config = dict(
    encoder_fused_qkv=True,
    encoder_patch_size=[4, 4],
    residual_init='none',
    epochs=23.9,
)
Rows from block 4 of the audio encoder of a small audio captioner, named by matrix and row number. Rows with one number belong to one neuron. Each number is 200 + 20 x the weight over its row's rms, rounded and kept within 0 to 999. All counts start at 0.
After each neuron's rows are labels from the 100 clips, of 14976, where the neuron reaches its highest value: "strongest on" is what is common among them; "band" is the frequency band that holds the peak. Only what is clearly more common there than usual is listed. The data: synthesized solo parts of chorales (CocoChorales).
# fc1: MLP up (encoder.blocks.4.mlp.fc1.weight, 512x128), inputs 64-127
# fc2: MLP down (encoder.blocks.4.mlp.fc2.weight, 128x512, transposed), outputs 64-127

fc1.444,242,213,211,189,210,205,224,181,191,233,180,199,200,217,198,177,186,230,209,210,191,199,199,185,220,191,219,217,220,184,206,197,209,205,199,221,223,203,209,206,206,203,212,161,200,205,211,214,214,191,189,209,214,223,183,185,215,214,160,213,168,219,175,193
fc2.444,163,205,201,212,194,165,201,200,161,246,203,223,209,236,205,223,205,206,149,192,185,197,202,153,200,193,228,222,205,222,202,197,149,196,205,199,193,201,214,197,197,199,208,212,201,214,226,199,193,203,173,195,187,200,193,142,194,190,169,197,171,202,211,189
strongest on: note C5; note A#4; note D5; note C#5
band: 250 to 500 Hz

fc1.133,201,216,226,184,199,214,173,158,175,214,179,192,223,185,205,180,199,174,220,174,197,230,226,210,210,206,168,217,193,205,218,197,199,210,240,194,208,198,212,178,181,192,200,175,214,224,204,243,194,199,210,213,216,192,208,173,212,158,216,213,197,212,184,192
fc2.133,172,196,213,182,197,229,192,199,209,218,213,208,208,176,193,167,208,212,240,194,200,202,205,203,191,199,191,175,216,146,192,201,162,181,192,189,204,185,200,222,204,185,178,209,198,196,186,195,197,191,235,251,205,196,218,162,217,200,226,182,211,200,214,228
strongest on: note C#5; note D#5; flute
band: 500 to 1000 Hz

fc1.418,212,207,212,183,171,198,216,220,186,256,184,192,207,201,216,208,172,213,240,195,145,231,227,224,191,200,185,165,204,200,170,201,200,213,205,187,178,205,210,219,181,195,181,217,180,204,212,227,232,174,203,201,207,190,195,217,198,172,184,156,176,196,214,165
fc2.418,162,142,208,209,205,165,197,197,221,174,223,183,182,229,211,213,198,161,175,207,205,207,200,205,213,216,203,204,194,254,194,172,246,201,194,206,214,205,195,187,198,213,193,198,203,185,219,199,212,185,236,181,180,197,218,237,197,218,193,184,188,198,178,197
strongest on: note G5; note E5; violin; note F5
band: 500 to 1000 Hz

fc1.128,199,183,197,213,206,228,174,172,186,188,179,186,182,232,203,124,214,181,237,228,197,186,188,198,185,190,185,167,196,167,216,191,219,164,217,225,208,212,205,209,201,216,201,196,209,209,187,209,200,204,199,228,238,231,192,200,206,200,216,217,171,185,177,194
fc2.128,213,169,185,164,185,177,230,183,224,193,188,166,202,217,195,217,193,204,210,238,186,222,188,166,190,213,217,179,224,216,156,188,215,193,219,192,208,218,201,228,220,214,189,226,186,194,217,200,205,225,170,202,200,205,163,228,181,215,191,232,163,196,184,227
strongest on: note C5; violin; note A#4; note C#5
band: 4000 to 8000 Hz

fc1.203,218,187,194,214,210,202,220,196,183,224,179,186,181,212,194,193,225,205,215,203,168,203,197,182,181,195,197,205,203,208,176,154,197,195,235,210,202,203,188,187,232,193,203,197,180,186,212,197,215,192,181,253,198,183,172,172,243,205,205,203,152,196,184,217
fc2.203,210,187,215,205,179,193,207,195,225,159,206,213,220,180,210,170,205,218,208,192,198,191,197,193,241,220,162,196,233,177,235,223,227,194,182,215,204,196,203,203,190,199,194,231,171,215,204,164,200,204,220,218,231,194,237,258,205,199,216,205,182,202,185,208
strongest on: note D4; viola
band: 2000 to 4000 Hz

fc1.288,210,201,215,225,184,228,179,174,187,192,189,186,200,216,219,178,192,183,251,215,165,205,188,232,198,215,184,166,191,175,206,188,192,177,202,215,215,208,224,209,199,209,154,221,203,196,212,193,220,196,191,231,236,241,164,214,202,187,219,173,192,187,188,203
fc2.288,193,162,214,187,191,172,229,201,226,201,161,195,205,204,191,220,196,217,126,219,193,203,215,151,207,214,199,175,213,204,182,224,233,225,201,159,210,189,166,221,245,179,189,186,193,195,182,220,192,193,173,165,185,184,212,245,203,211,186,205,166,211,189,230
strongest on: bassoon; note C#4; note C4
band: 2000 to 4000 Hz

fc1.353,194,176,237,211,214,211,177,186,192,204,173,205,169,233,192,184,171,198,191,222,190,209,203,213,215,211,190,166,219,217,182,162,193,217,205,197,229,194,202,188,192,242,164,193,213,203,200,204,208,238,189,226,202,221,183,207,210,203,180,205,185,198,183,199
fc2.353,206,177,223,177,192,177,183,214,223,188,238,210,207,207,172,199,209,224,220,187,189,196,172,208,200,204,204,183,193,182,203,210,203,207,190,149,190,186,207,186,198,210,190,172,224,197,183,211,190,217,221,222,221,200,183,232,201,171,149,201,175,217,264,199
strongest on: note D#3; tuba; note A#3; note F3
band: 250 to 500 Hz

fc1.224,202,213,187,193,173,205,195,168,182,216,195,164,182,215,225,187,157,195,199,208,177,205,235,233,226,241,192,208,209,228,166,201,182,188,199,245,183,222,223,167,193,214,174,188,218,166,232,195,202,180,199,206,223,221,185,203,193,180,176,172,192,221,174,206
fc2.224,199,195,213,196,219,214,218,218,238,171,201,206,181,174,201,211,204,205,169,199,193,212,168,215,222,193,179,239,211,223,198,204,164,186,202,211,198,209,193,198,209,208,191,188,209,201,255,205,201,196,215,233,220,207,152,221,203,182,164,207,195,191,162,198
strongest on: note B4; oboe; note C#5
band: 1000 to 2000 Hz

fc1.5,213,196,221,217,224,243,170,166,193,192,183,191,202,206,200,152,188,193,200,224,195,199,199,212,207,214,197,154,203,178,215,200,223,170,193,217,235,203,213,211,206,229,171,200,222,219,178,212,189,215,179,212,225,272,189,216,211,205,203,212,198,204,172,193
fc2.5,236,197,211,219,196,141,211,192,180,178,218,195,200,221,180,183,207,179,194,190,178,202,212,202,215,201,192,212,191,227,187,174,256,199,210,211,219,206,198,201,186,185,201,213,207,204,194,206,182,200,208,172,187,194,214,237,192,194,196,198,174,193,195,194
strongest on: cello; note C#4; note G#3; note D3
band: 1000 to 2000 Hz

fc1.295,199,208,202,208,203,230,150,174,161,229,188,180,208,202,178,176,198,183,213,190,212,220,245,225,188,239,164,193,199,197,213,191,191,211,223,210,177,193,223,172,178,217,202,188,228,210,183,220,173,187,191,208,210,192,200,169,210,176,217,208,202,227,190,191
fc2.295,172,155,200,173,206,215,200,215,252,195,231,224,197,177,193,177,201,220,194,175,209,188,207,194,188,190,187,166,209,151,194,170,198,192,191,197,197,189,211,182,209,208,178,201,185,197,178,181,186,204,193,213,215,195,198,198,198,206,189,196,185,209,215,207
strongest on: note C#5; violin; note D#5; note B4
band: 500 to 1000 Hz

fc1.481,206,238,180,164,211,201,163,217,198,233,174,187,193,205,190,200,188,181,216,221,196,209,238,179,178,203,174,197,238,206,207,219,216,188,202,229,184,233,188,215,183,231,221,193,202,193,169,237,179,174,183,187,204,200,195,188,179,194,192,191,209,256,202,182
fc2.481,199,114,212,191,188,214,202,213,248,195,207,185,218,137,199,215,206,228,198,183,201,199,201,214,205,214,211,180,189,193,209,211,255,198,212,176,193,193,185,185,193,202,166,200,179,204,178,186,194,194,227,175,220,192,225,250,202,208,203,195,212,203,215,209
strongest on: note C5; note D5; clarinet; horn
band: 500 to 1000 Hz

fc1.153,203,217,225,203,222,231,172,171,195,184,184,194,211,210,205,153,188,185,200,204,193,184,200,214,223,199,214,139,232,190,216,180,247,171,212,225,227,219,201,230,182,248,206,192,203,218,186,237,198,220,187,201,239,243,202,200,212,189,200,217,201,197,194,196
fc2.153,258,246,192,213,197,173,201,196,204,161,197,198,188,190,197,173,201,152,206,192,183,210,199,181,208,208,213,240,202,187,206,202,257,200,203,222,207,206,205,187,203,196,212,220,205,187,168,206,185,198,176,165,197,210,209,211,183,207,212,198,186,210,194,199
strongest on: note G#3; cello; note A3; note D3
band: 1000 to 2000 Hz; 500 to 1000 Hz

fc1.256,213,193,220,210,206,242,182,195,187,204,186,197,167,215,202,161,186,192,220,216,189,211,194,194,181,219,170,140,213,168,195,167,199,189,207,218,219,221,207,214,215,219,177,204,218,188,186,209,211,211,170,263,206,225,170,186,213,194,199,183,186,196,181,197
fc2.256,179,197,209,187,193,167,185,224,174,162,202,195,195,241,220,171,214,174,212,217,184,191,201,230,197,200,203,178,212,227,188,171,201,202,215,194,196,192,216,204,176,217,196,180,196,199,201,184,187,211,218,222,185,214,202,235,215,192,195,196,160,197,203,184
strongest on: note D#3; note G3; note A3; note D3
band: 250 to 500 Hz

fc1.92,198,177,244,217,223,210,173,184,191,199,186,211,167,227,185,170,180,200,180,222,201,202,199,201,205,219,191,176,204,211,187,161,198,214,201,203,240,198,198,190,208,235,156,194,215,198,194,200,197,232,185,228,195,233,186,205,208,208,185,198,195,203,187,199
fc2.92,181,167,220,182,184,179,187,207,213,182,233,208,202,211,186,194,202,214,222,200,202,185,202,237,198,199,208,180,188,201,189,193,209,201,193,156,185,171,193,186,191,187,194,177,205,232,192,212,209,209,231,219,207,204,196,241,203,180,171,200,191,210,251,214
strongest on: note D#3; tuba; note A#3
band: 250 to 500 Hz

fc1.436,196,216,182,209,217,210,178,171,154,200,189,169,203,200,188,197,202,165,248,192,182,207,217,236,168,214,181,184,191,203,191,182,179,185,201,220,184,214,198,191,180,207,216,243,251,194,190,192,180,183,184,206,196,202,194,180,204,193,227,210,212,185,176,170
fc2.436,152,212,198,202,201,223,174,192,158,200,215,236,183,198,196,184,212,171,158,173,218,195,202,189,203,196,206,185,194,192,196,183,178,197,207,185,196,203,204,187,199,193,205,194,215,213,174,206,182,210,196,203,200,206,208,145,206,187,204,198,202,208,218,194
strongest on: note A5; trumpet; trombone; note G5
band: 2000 to 4000 Hz

fc1.22,203,238,208,203,204,216,191,208,197,209,188,168,188,236,205,198,211,174,235,233,179,196,203,216,192,202,190,124,228,218,178,182,214,202,215,206,180,208,221,221,187,240,211,217,195,183,190,186,211,179,213,208,241,184,157,208,215,197,197,190,196,210,198,185
fc2.22,187,200,195,184,210,217,194,213,195,199,225,193,182,267,195,228,201,154,211,257,209,212,217,188,194,189,188,192,202,246,189,163,194,199,194,217,229,200,199,207,194,207,208,195,193,181,179,210,207,193,233,235,208,229,172,160,214,218,222,208,195,202,218,213
strongest on: note C3; violin; note D#5; note G3
band: 500 to 1000 Hz

fc1.306,203,223,198,196,185,200,210,218,207,210,181,186,190,208,203,210,214,173,235,238,199,220,200,202,203,210,173,154,222,216,175,192,215,211,215,200,164,212,206,222,185,222,205,220,162,186,203,212,215,175,201,217,218,177,180,223,206,175,197,178,191,205,209,196
fc2.306,207,178,195,207,224,195,208,198,223,168,246,216,197,224,199,218,197,164,230,218,209,173,201,168,187,213,217,237,198,249,194,163,159,195,207,217,210,208,228,179,209,204,219,200,189,164,203,202,192,200,240,240,176,223,159,179,197,199,205,200,171,213,226,219
strongest on: note C3; note G3; note G4; bassoon
band: 500 to 1000 Hz

fc1.321,200,210,178,213,221,210,179,167,146,206,187,168,207,204,186,202,203,167,252,193,179,207,211,232,169,204,173,186,195,202,197,186,184,186,197,213,184,207,199,187,182,202,212,238,244,195,191,199,181,182,183,206,192,204,199,174,207,194,231,215,207,189,175,169
fc2.321,160,215,201,204,200,216,164,196,166,195,215,250,182,197,202,180,203,168,171,184,213,195,203,188,191,200,209,200,194,202,201,191,172,201,207,184,191,202,205,191,201,195,204,190,213,211,166,201,180,198,208,203,201,200,206,155,204,191,214,196,198,211,239,202
strongest on: note D4; trombone; note A5
band: 2000 to 4000 Hz

fc1.401,217,205,186,215,194,192,202,211,188,195,195,163,181,230,205,205,181,183,217,211,157,207,191,183,184,189,184,162,229,185,170,196,195,204,203,201,174,225,181,209,229,220,197,217,223,174,202,194,193,177,152,216,192,238,182,197,192,180,187,195,177,178,176,181
fc2.401,223,204,195,204,194,235,189,212,222,202,226,202,190,226,211,184,185,226,243,218,196,201,208,194,201,197,209,159,186,138,194,158,199,211,203,201,214,215,191,233,197,192,213,229,188,212,177,238,236,196,196,248,203,178,195,172,178,204,203,193,192,229,240,203
strongest on: cello; note D3; note C#3; note A3
band: 250 to 500 Hz

fc1.139,229,198,213,196,189,205,189,213,197,219,190,191,178,247,225,165,196,188,200,202,179,229,223,183,182,232,159,196,208,167,193,177,205,200,238,213,216,239,178,204,241,210,190,213,168,172,178,216,211,212,194,208,210,210,185,217,202,157,202,181,167,188,203,195
fc2.139,235,192,193,229,217,190,174,185,223,162,202,180,185,204,206,182,169,179,224,179,195,186,224,155,195,174,205,263,195,172,209,202,183,209,210,180,200,191,205,148,206,207,221,194,203,222,179,200,198,211,210,220,192,202,200,205,203,198,221,243,170,209,217,226
strongest on: note B4; horn; note C#5
band: 500 to 1000 Hz

fc1.215,205,201,229,184,197,205,208,208,208,245,211,216,180,214,209,181,139,245,215,176,183,191,228,217,194,193,207,171,206,174,159,178,202,197,202,202,209,215,186,192,177,217,189,193,173,192,176,217,220,195,223,213,217,196,218,189,199,204,165,164,197,216,221,178
fc2.215,167,184,199,221,177,186,198,207,201,178,203,204,209,182,218,214,192,147,157,184,207,199,195,172,181,208,215,274,218,237,192,222,193,202,198,185,210,209,200,180,216,213,203,193,206,195,198,196,200,201,222,184,186,183,223,179,198,205,207,219,224,193,184,189
strongest on: note D4; viola; note A#3; note C4
band: 2000 to 4000 Hz

fc1.422,266,196,200,200,211,221,218,188,189,223,174,198,200,203,191,140,201,225,196,211,207,191,214,193,198,210,210,205,189,187,208,189,226,187,208,228,218,200,205,186,217,195,206,172,181,212,183,197,203,197,193,222,237,211,197,200,221,215,182,208,181,221,163,204
fc2.422,144,229,195,210,211,191,193,192,168,224,173,225,204,232,201,189,190,183,163,202,193,202,205,147,208,203,209,212,201,242,199,207,150,207,189,210,192,209,209,190,200,195,207,195,210,190,232,195,212,205,170,213,197,205,163,176,203,193,151,190,158,216,206,185
strongest on: note G5; violin; note F5; instrument: trumpet
band: 1000 to 2000 Hz

fc1.382,212,197,205,184,214,218,205,170,187,230,155,169,198,234,221,186,192,206,214,214,192,213,205,189,191,197,201,165,212,161,216,189,207,186,213,235,222,211,201,219,214,231,211,193,200,219,205,240,204,227,173,196,225,238,185,195,232,200,191,219,158,187,168,162
fc2.382,225,215,219,203,195,170,208,163,218,212,195,226,209,209,221,230,206,216,219,204,204,206,203,172,210,181,208,214,216,231,207,200,193,220,193,215,194,205,188,215,168,190,206,207,214,216,218,212,180,182,167,192,179,186,171,198,214,180,174,191,169,187,203,192
strongest on: cello; note B3; note A#3; note G#3
band: 0 to 250 Hz

fc1.37,201,202,217,213,156,216,165,184,210,178,207,175,214,203,233,181,189,179,193,189,212,208,217,230,228,253,186,202,184,197,200,191,180,214,233,209,187,190,206,165,200,202,164,205,192,190,221,194,184,186,216,211,267,220,195,223,195,138,207,195,201,189,206,220
fc2.37,190,247,194,209,198,204,214,197,188,231,197,208,206,159,200,251,205,214,168,178,190,203,225,209,207,203,192,219,208,213,203,218,142,201,198,205,211,207,203,202,216,195,216,215,203,194,264,197,217,203,163,186,209,209,149,178,199,216,153,203,187,209,160,198
strongest on: note G#3; tuba; note A#3; note F#3
band: 250 to 500 Hz

fc1.61,195,182,197,187,153,187,194,201,188,198,164,176,220,214,245,206,181,215,177,219,171,199,205,201,218,205,174,176,173,187,220,225,199,198,189,200,191,200,205,213,202,219,168,184,212,207,218,206,209,192,174,186,216,257,203,230,184,182,210,198,197,189,186,198
fc2.61,206,205,189,184,212,168,198,205,184,200,175,178,229,221,191,225,216,193,185,202,203,185,189,208,197,185,198,201,204,238,200,238,237,185,211,206,170,188,208,208,196,198,200,192,188,199,198,211,210,194,192,144,207,192,213,241,200,203,191,199,194,198,181,203
strongest on: note C5; trumpet; note A#4; oboe
band: 500 to 1000 Hz

fc1.49,198,235,200,192,197,216,203,208,193,225,184,180,188,230,206,199,208,182,232,237,168,202,211,209,199,196,183,125,222,215,173,188,212,204,214,206,178,214,215,220,182,231,214,210,189,191,203,188,217,185,215,212,231,183,173,211,212,188,198,189,182,209,195,183
fc2.49,184,202,194,196,203,227,213,198,189,195,226,196,187,256,192,229,200,141,224,250,205,209,202,179,192,188,177,183,197,248,188,157,190,207,211,218,226,193,215,208,202,196,213,193,192,182,187,198,206,193,234,242,202,235,166,161,205,197,219,215,181,207,208,210
strongest on: note C3; note G3; bassoon; note F3
band: 500 to 1000 Hz

fc1.184,195,193,227,207,223,231,173,159,187,194,182,182,201,212,209,131,194,184,196,215,186,190,197,205,216,197,195,148,218,179,219,182,229,172,211,228,231,211,207,210,187,240,189,183,214,216,193,229,196,216,188,212,233,249,202,198,211,185,205,218,199,193,170,194
fc2.184,257,228,197,209,175,175,211,194,202,188,205,183,184,199,233,220,208,182,221,212,198,195,217,201,189,174,206,224,209,185,194,220,238,197,212,228,226,216,195,207,215,184,215,217,200,227,191,206,196,188,159,169,202,221,214,235,200,198,210,213,201,180,166,211
strongest on: note G#3; cello; note A#3; instrument: bassoon
band: 1000 to 2000 Hz

fc1.352,227,180,198,210,228,210,195,176,183,193,178,184,190,226,191,135,217,193,206,226,211,194,196,181,153,195,189,175,191,164,224,189,241,177,219,217,213,203,202,210,219,210,217,192,190,223,160,203,199,233,182,201,223,214,204,208,217,217,209,214,172,197,172,187
fc2.352,181,184,218,178,195,198,221,201,229,231,223,167,196,235,169,209,183,227,219,229,193,219,189,174,207,205,204,182,187,230,179,201,195,198,187,216,218,206,222,203,203,194,215,199,197,188,243,174,199,214,219,219,196,193,123,223,193,210,144,195,154,211,222,227
strongest on: note C5; violin; note D5; note E5
band: 4000 to 8000 Hz

fc1.403,198,228,233,189,225,224,168,172,188,191,198,189,213,215,203,148,187,186,194,201,196,201,201,221,227,199,214,154,253,200,210,186,246,189,209,212,229,202,219,225,185,257,206,191,205,219,190,239,200,224,200,190,249,233,199,209,219,188,191,211,201,208,212,183
fc2.403,255,242,196,198,188,171,195,199,193,148,201,181,188,192,202,182,177,163,208,179,198,201,208,206,196,199,199,240,200,193,212,209,250,200,193,213,206,194,212,172,211,206,216,216,228,188,183,206,191,208,179,168,212,204,222,227,187,201,209,204,179,209,182,207
strongest on: note G#3; bassoon; note F#3; note D3
band: 1000 to 2000 Hz

fc1.134,203,198,230,218,191,222,175,205,199,198,182,179,200,234,202,201,175,192,237,211,201,221,204,217,186,223,187,154,202,207,196,183,181,221,233,200,211,191,204,198,189,246,195,226,186,221,201,212,189,207,197,215,267,212,151,216,218,184,182,209,175,195,200,197
fc2.134,236,188,212,184,194,176,191,205,201,223,231,210,193,200,219,249,218,255,176,155,202,218,192,182,177,193,223,208,195,189,210,217,166,205,213,176,199,214,187,166,191,194,207,191,187,195,188,219,219,224,187,184,202,176,210,212,196,157,179,206,159,202,252,192
strongest on: note G#3; tuba; note A#3; note F#3
band: 250 to 500 Hz

fc1.201,194,232,184,200,202,234,202,209,176,241,193,193,165,215,184,195,211,176,242,239,199,197,209,208,202,216,187,180,219,220,164,173,200,189,215,219,176,240,211,217,187,224,215,190,192,187,207,215,207,175,223,244,209,183,174,183,236,193,204,180,182,218,196,195
fc2.201,200,223,200,195,211,189,205,203,203,159,196,159,210,256,189,214,216,145,243,223,222,188,181,182,174,168,189,156,218,233,172,190,191,192,193,199,213,194,239,201,219,206,199,205,196,171,206,188,204,170,219,212,211,209,157,215,193,193,206,208,179,210,170,182
strongest on: note D#3; bassoon; note G4; note G3
band: 500 to 1000 Hz

fc1.25,200,239,193,159,210,216,181,214,193,228,177,194,187,205,196,188,190,179,187,213,206,220,251,166,177,221,179,201,220,214,203,212,205,210,201,223,195,220,188,193,198,232,227,195,219,201,171,223,168,181,180,190,209,205,181,182,186,178,179,204,208,255,180,185
fc2.25,232,131,207,189,188,184,214,204,250,214,203,189,220,150,201,219,185,232,223,180,205,202,222,196,196,202,217,217,202,200,201,208,240,214,215,183,206,189,182,176,207,194,183,202,154,186,190,184,205,182,226,166,215,199,206,253,177,199,188,216,194,201,235,199
strongest on: note C5; note D5; violin
band: 500 to 1000 Hz

fc1.364,251,235,186,202,200,209,197,202,198,230,192,160,187,201,183,198,200,190,232,214,196,238,217,184,179,221,181,177,224,162,185,197,194,207,221,218,178,211,199,201,209,218,192,211,198,196,188,216,185,164,158,209,218,219,170,180,215,185,187,174,184,215,172,180
fc2.364,214,177,203,205,177,207,199,177,246,173,243,212,198,152,178,203,199,216,227,191,173,209,213,219,211,194,196,192,212,143,207,219,184,198,180,175,224,190,211,166,178,206,189,202,203,204,197,212,187,202,207,237,249,193,201,213,162,219,181,200,208,228,213,201
strongest on: note C5; violin; note A#4
band: 2000 to 4000 Hz

fc1.229,188,199,220,212,160,223,162,175,202,175,206,185,217,212,229,179,186,189,192,190,211,201,211,238,232,256,188,200,177,198,203,181,178,212,234,203,192,180,209,165,192,208,176,206,193,194,228,194,185,194,216,213,259,218,185,216,207,146,209,204,193,187,203,223
fc2.229,208,247,194,211,207,208,207,191,201,219,192,195,212,144,205,260,195,203,186,173,199,208,209,204,193,199,185,215,202,200,199,224,153,196,205,211,193,207,199,210,209,199,217,195,187,192,249,203,201,211,154,180,211,202,157,193,197,204,162,205,191,198,165,202
strongest on: note G#3; tuba; note A#3; note F#3
band: 250 to 500 Hz

fc1.292,192,208,187,203,213,204,175,167,153,206,188,171,201,198,189,196,203,164,239,190,185,211,223,237,168,213,172,187,189,191,198,187,184,190,198,214,182,205,198,186,181,203,209,244,245,195,187,190,182,187,182,206,199,200,198,181,203,198,230,209,209,194,179,168
fc2.292,154,207,199,203,206,212,176,194,162,203,212,240,184,205,202,185,207,180,154,176,211,198,214,198,194,197,203,180,196,185,200,177,179,197,210,191,201,202,213,192,196,193,193,198,217,213,175,203,182,201,192,194,198,204,210,152,208,194,204,195,197,210,218,197
strongest on: note A5; trumpet; note G5; horn
band: 2000 to 4000 Hz; 500 to 1000 Hz

fc1.10,186,232,220,180,236,241,190,173,174,217,186,197,194,200,188,168,193,178,194,193,193,184,216,207,220,191,214,169,247,212,183,157,236,185,228,236,215,239,202,216,179,236,230,180,203,212,199,232,198,212,215,210,215,194,201,171,226,173,189,227,198,205,179,187
fc2.10,225,206,197,242,212,214,203,186,211,175,181,209,222,173,193,190,207,167,219,209,200,225,193,184,183,218,206,211,177,211,194,201,247,191,213,183,208,203,209,208,193,217,182,183,188,195,126,201,195,201,233,185,192,208,251,204,222,208,266,198,228,184,207,183
strongest on: cello; note D3; note B2; note A3
band: 1000 to 2000 Hz

fc1.56,198,225,204,194,207,214,202,188,191,221,181,153,186,235,207,203,204,181,206,225,167,207,211,221,211,201,181,125,236,214,166,178,223,203,214,208,176,214,210,214,195,229,202,207,194,187,204,206,221,188,200,204,237,189,183,208,231,191,193,201,192,202,175,178
fc2.56,200,203,195,178,217,221,191,207,200,185,224,212,178,267,204,211,195,163,219,249,198,210,203,184,183,184,161,213,197,236,189,170,177,196,190,218,223,205,222,218,213,185,205,198,173,192,193,211,196,196,230,252,200,236,157,162,215,211,215,208,174,201,229,211
strongest on: note C3; bassoon; note G3; note F3
band: 500 to 1000 Hz

fc1.246,221,216,200,196,201,220,207,200,199,213,176,160,190,210,195,194,188,194,229,229,219,222,198,218,181,221,174,194,207,174,217,196,175,187,227,235,194,219,205,225,224,212,193,197,204,221,198,201,208,217,200,228,255,225,192,208,211,210,216,220,185,190,169,188
fc2.246,214,172,239,179,186,183,195,197,218,172,199,206,213,202,212,220,221,204,246,229,212,183,187,227,188,224,218,202,194,210,201,189,172,187,196,211,198,203,168,192,190,170,183,182,157,205,212,204,216,197,189,232,175,199,208,207,213,190,222,206,197,178,209,182
strongest on: note D4; note D#4; clarinet; note F4
band: 0 to 250 Hz

fc1.498,199,234,187,176,195,228,197,205,162,233,184,191,200,199,196,204,212,175,236,211,164,212,206,222,203,203,181,153,210,213,164,187,207,196,218,204,172,222,214,222,179,215,213,213,195,204,208,240,230,192,205,211,213,178,173,194,227,176,215,180,190,206,191,178
fc2.498,178,167,230,209,238,201,183,183,213,145,194,190,208,251,207,190,185,152,219,245,195,210,228,179,178,188,181,188,197,233,192,161,220,215,181,208,203,190,193,187,194,224,218,219,179,172,195,182,197,179,244,245,181,205,183,219,231,197,231,237,169,198,208,205
strongest on: bassoon; note C3; note D#3; note G3
band: 500 to 1000 Hz

fc1.76,208,189,206,194,205,204,172,203,196,218,169,188,167,223,201,183,187,214,194,224,202,204,236,228,192,211,179,145,206,177,200,179,191,179,227,232,189,228,196,226,188,233,174,189,175,208,178,187,239,254,158,200,221,200,203,206,208,202,219,181,192,194,188,193
fc2.76,177,217,196,218,188,265,165,177,197,223,187,206,212,187,211,151,218,227,174,196,187,206,212,173,206,177,221,177,184,190,196,221,228,210,207,210,204,211,163,210,190,219,256,184,221,187,158,187,208,206,232,186,225,202,213,182,202,210,195,238,204,187,213,198
strongest on: note B4; note A4; horn
band: 1000 to 2000 Hz

fc1.154,192,199,194,192,199,200,202,220,181,219,153,185,170,232,212,200,195,168,221,224,174,224,202,192,213,207,166,174,221,220,159,187,202,203,214,225,190,227,185,224,188,252,209,207,195,186,216,224,200,206,175,212,204,188,165,205,196,170,184,197,165,195,191,197
fc2.154,229,196,215,224,218,192,205,193,207,175,231,243,229,228,179,184,219,179,208,212,219,187,225,143,201,199,184,199,191,181,192,181,182,236,193,204,233,176,195,209,202,191,203,184,184,189,175,231,199,193,192,213,224,194,168,191,201,164,191,199,152,217,229,225
strongest on: note C3; bassoon; note G3; note F3
band: 500 to 1000 Hz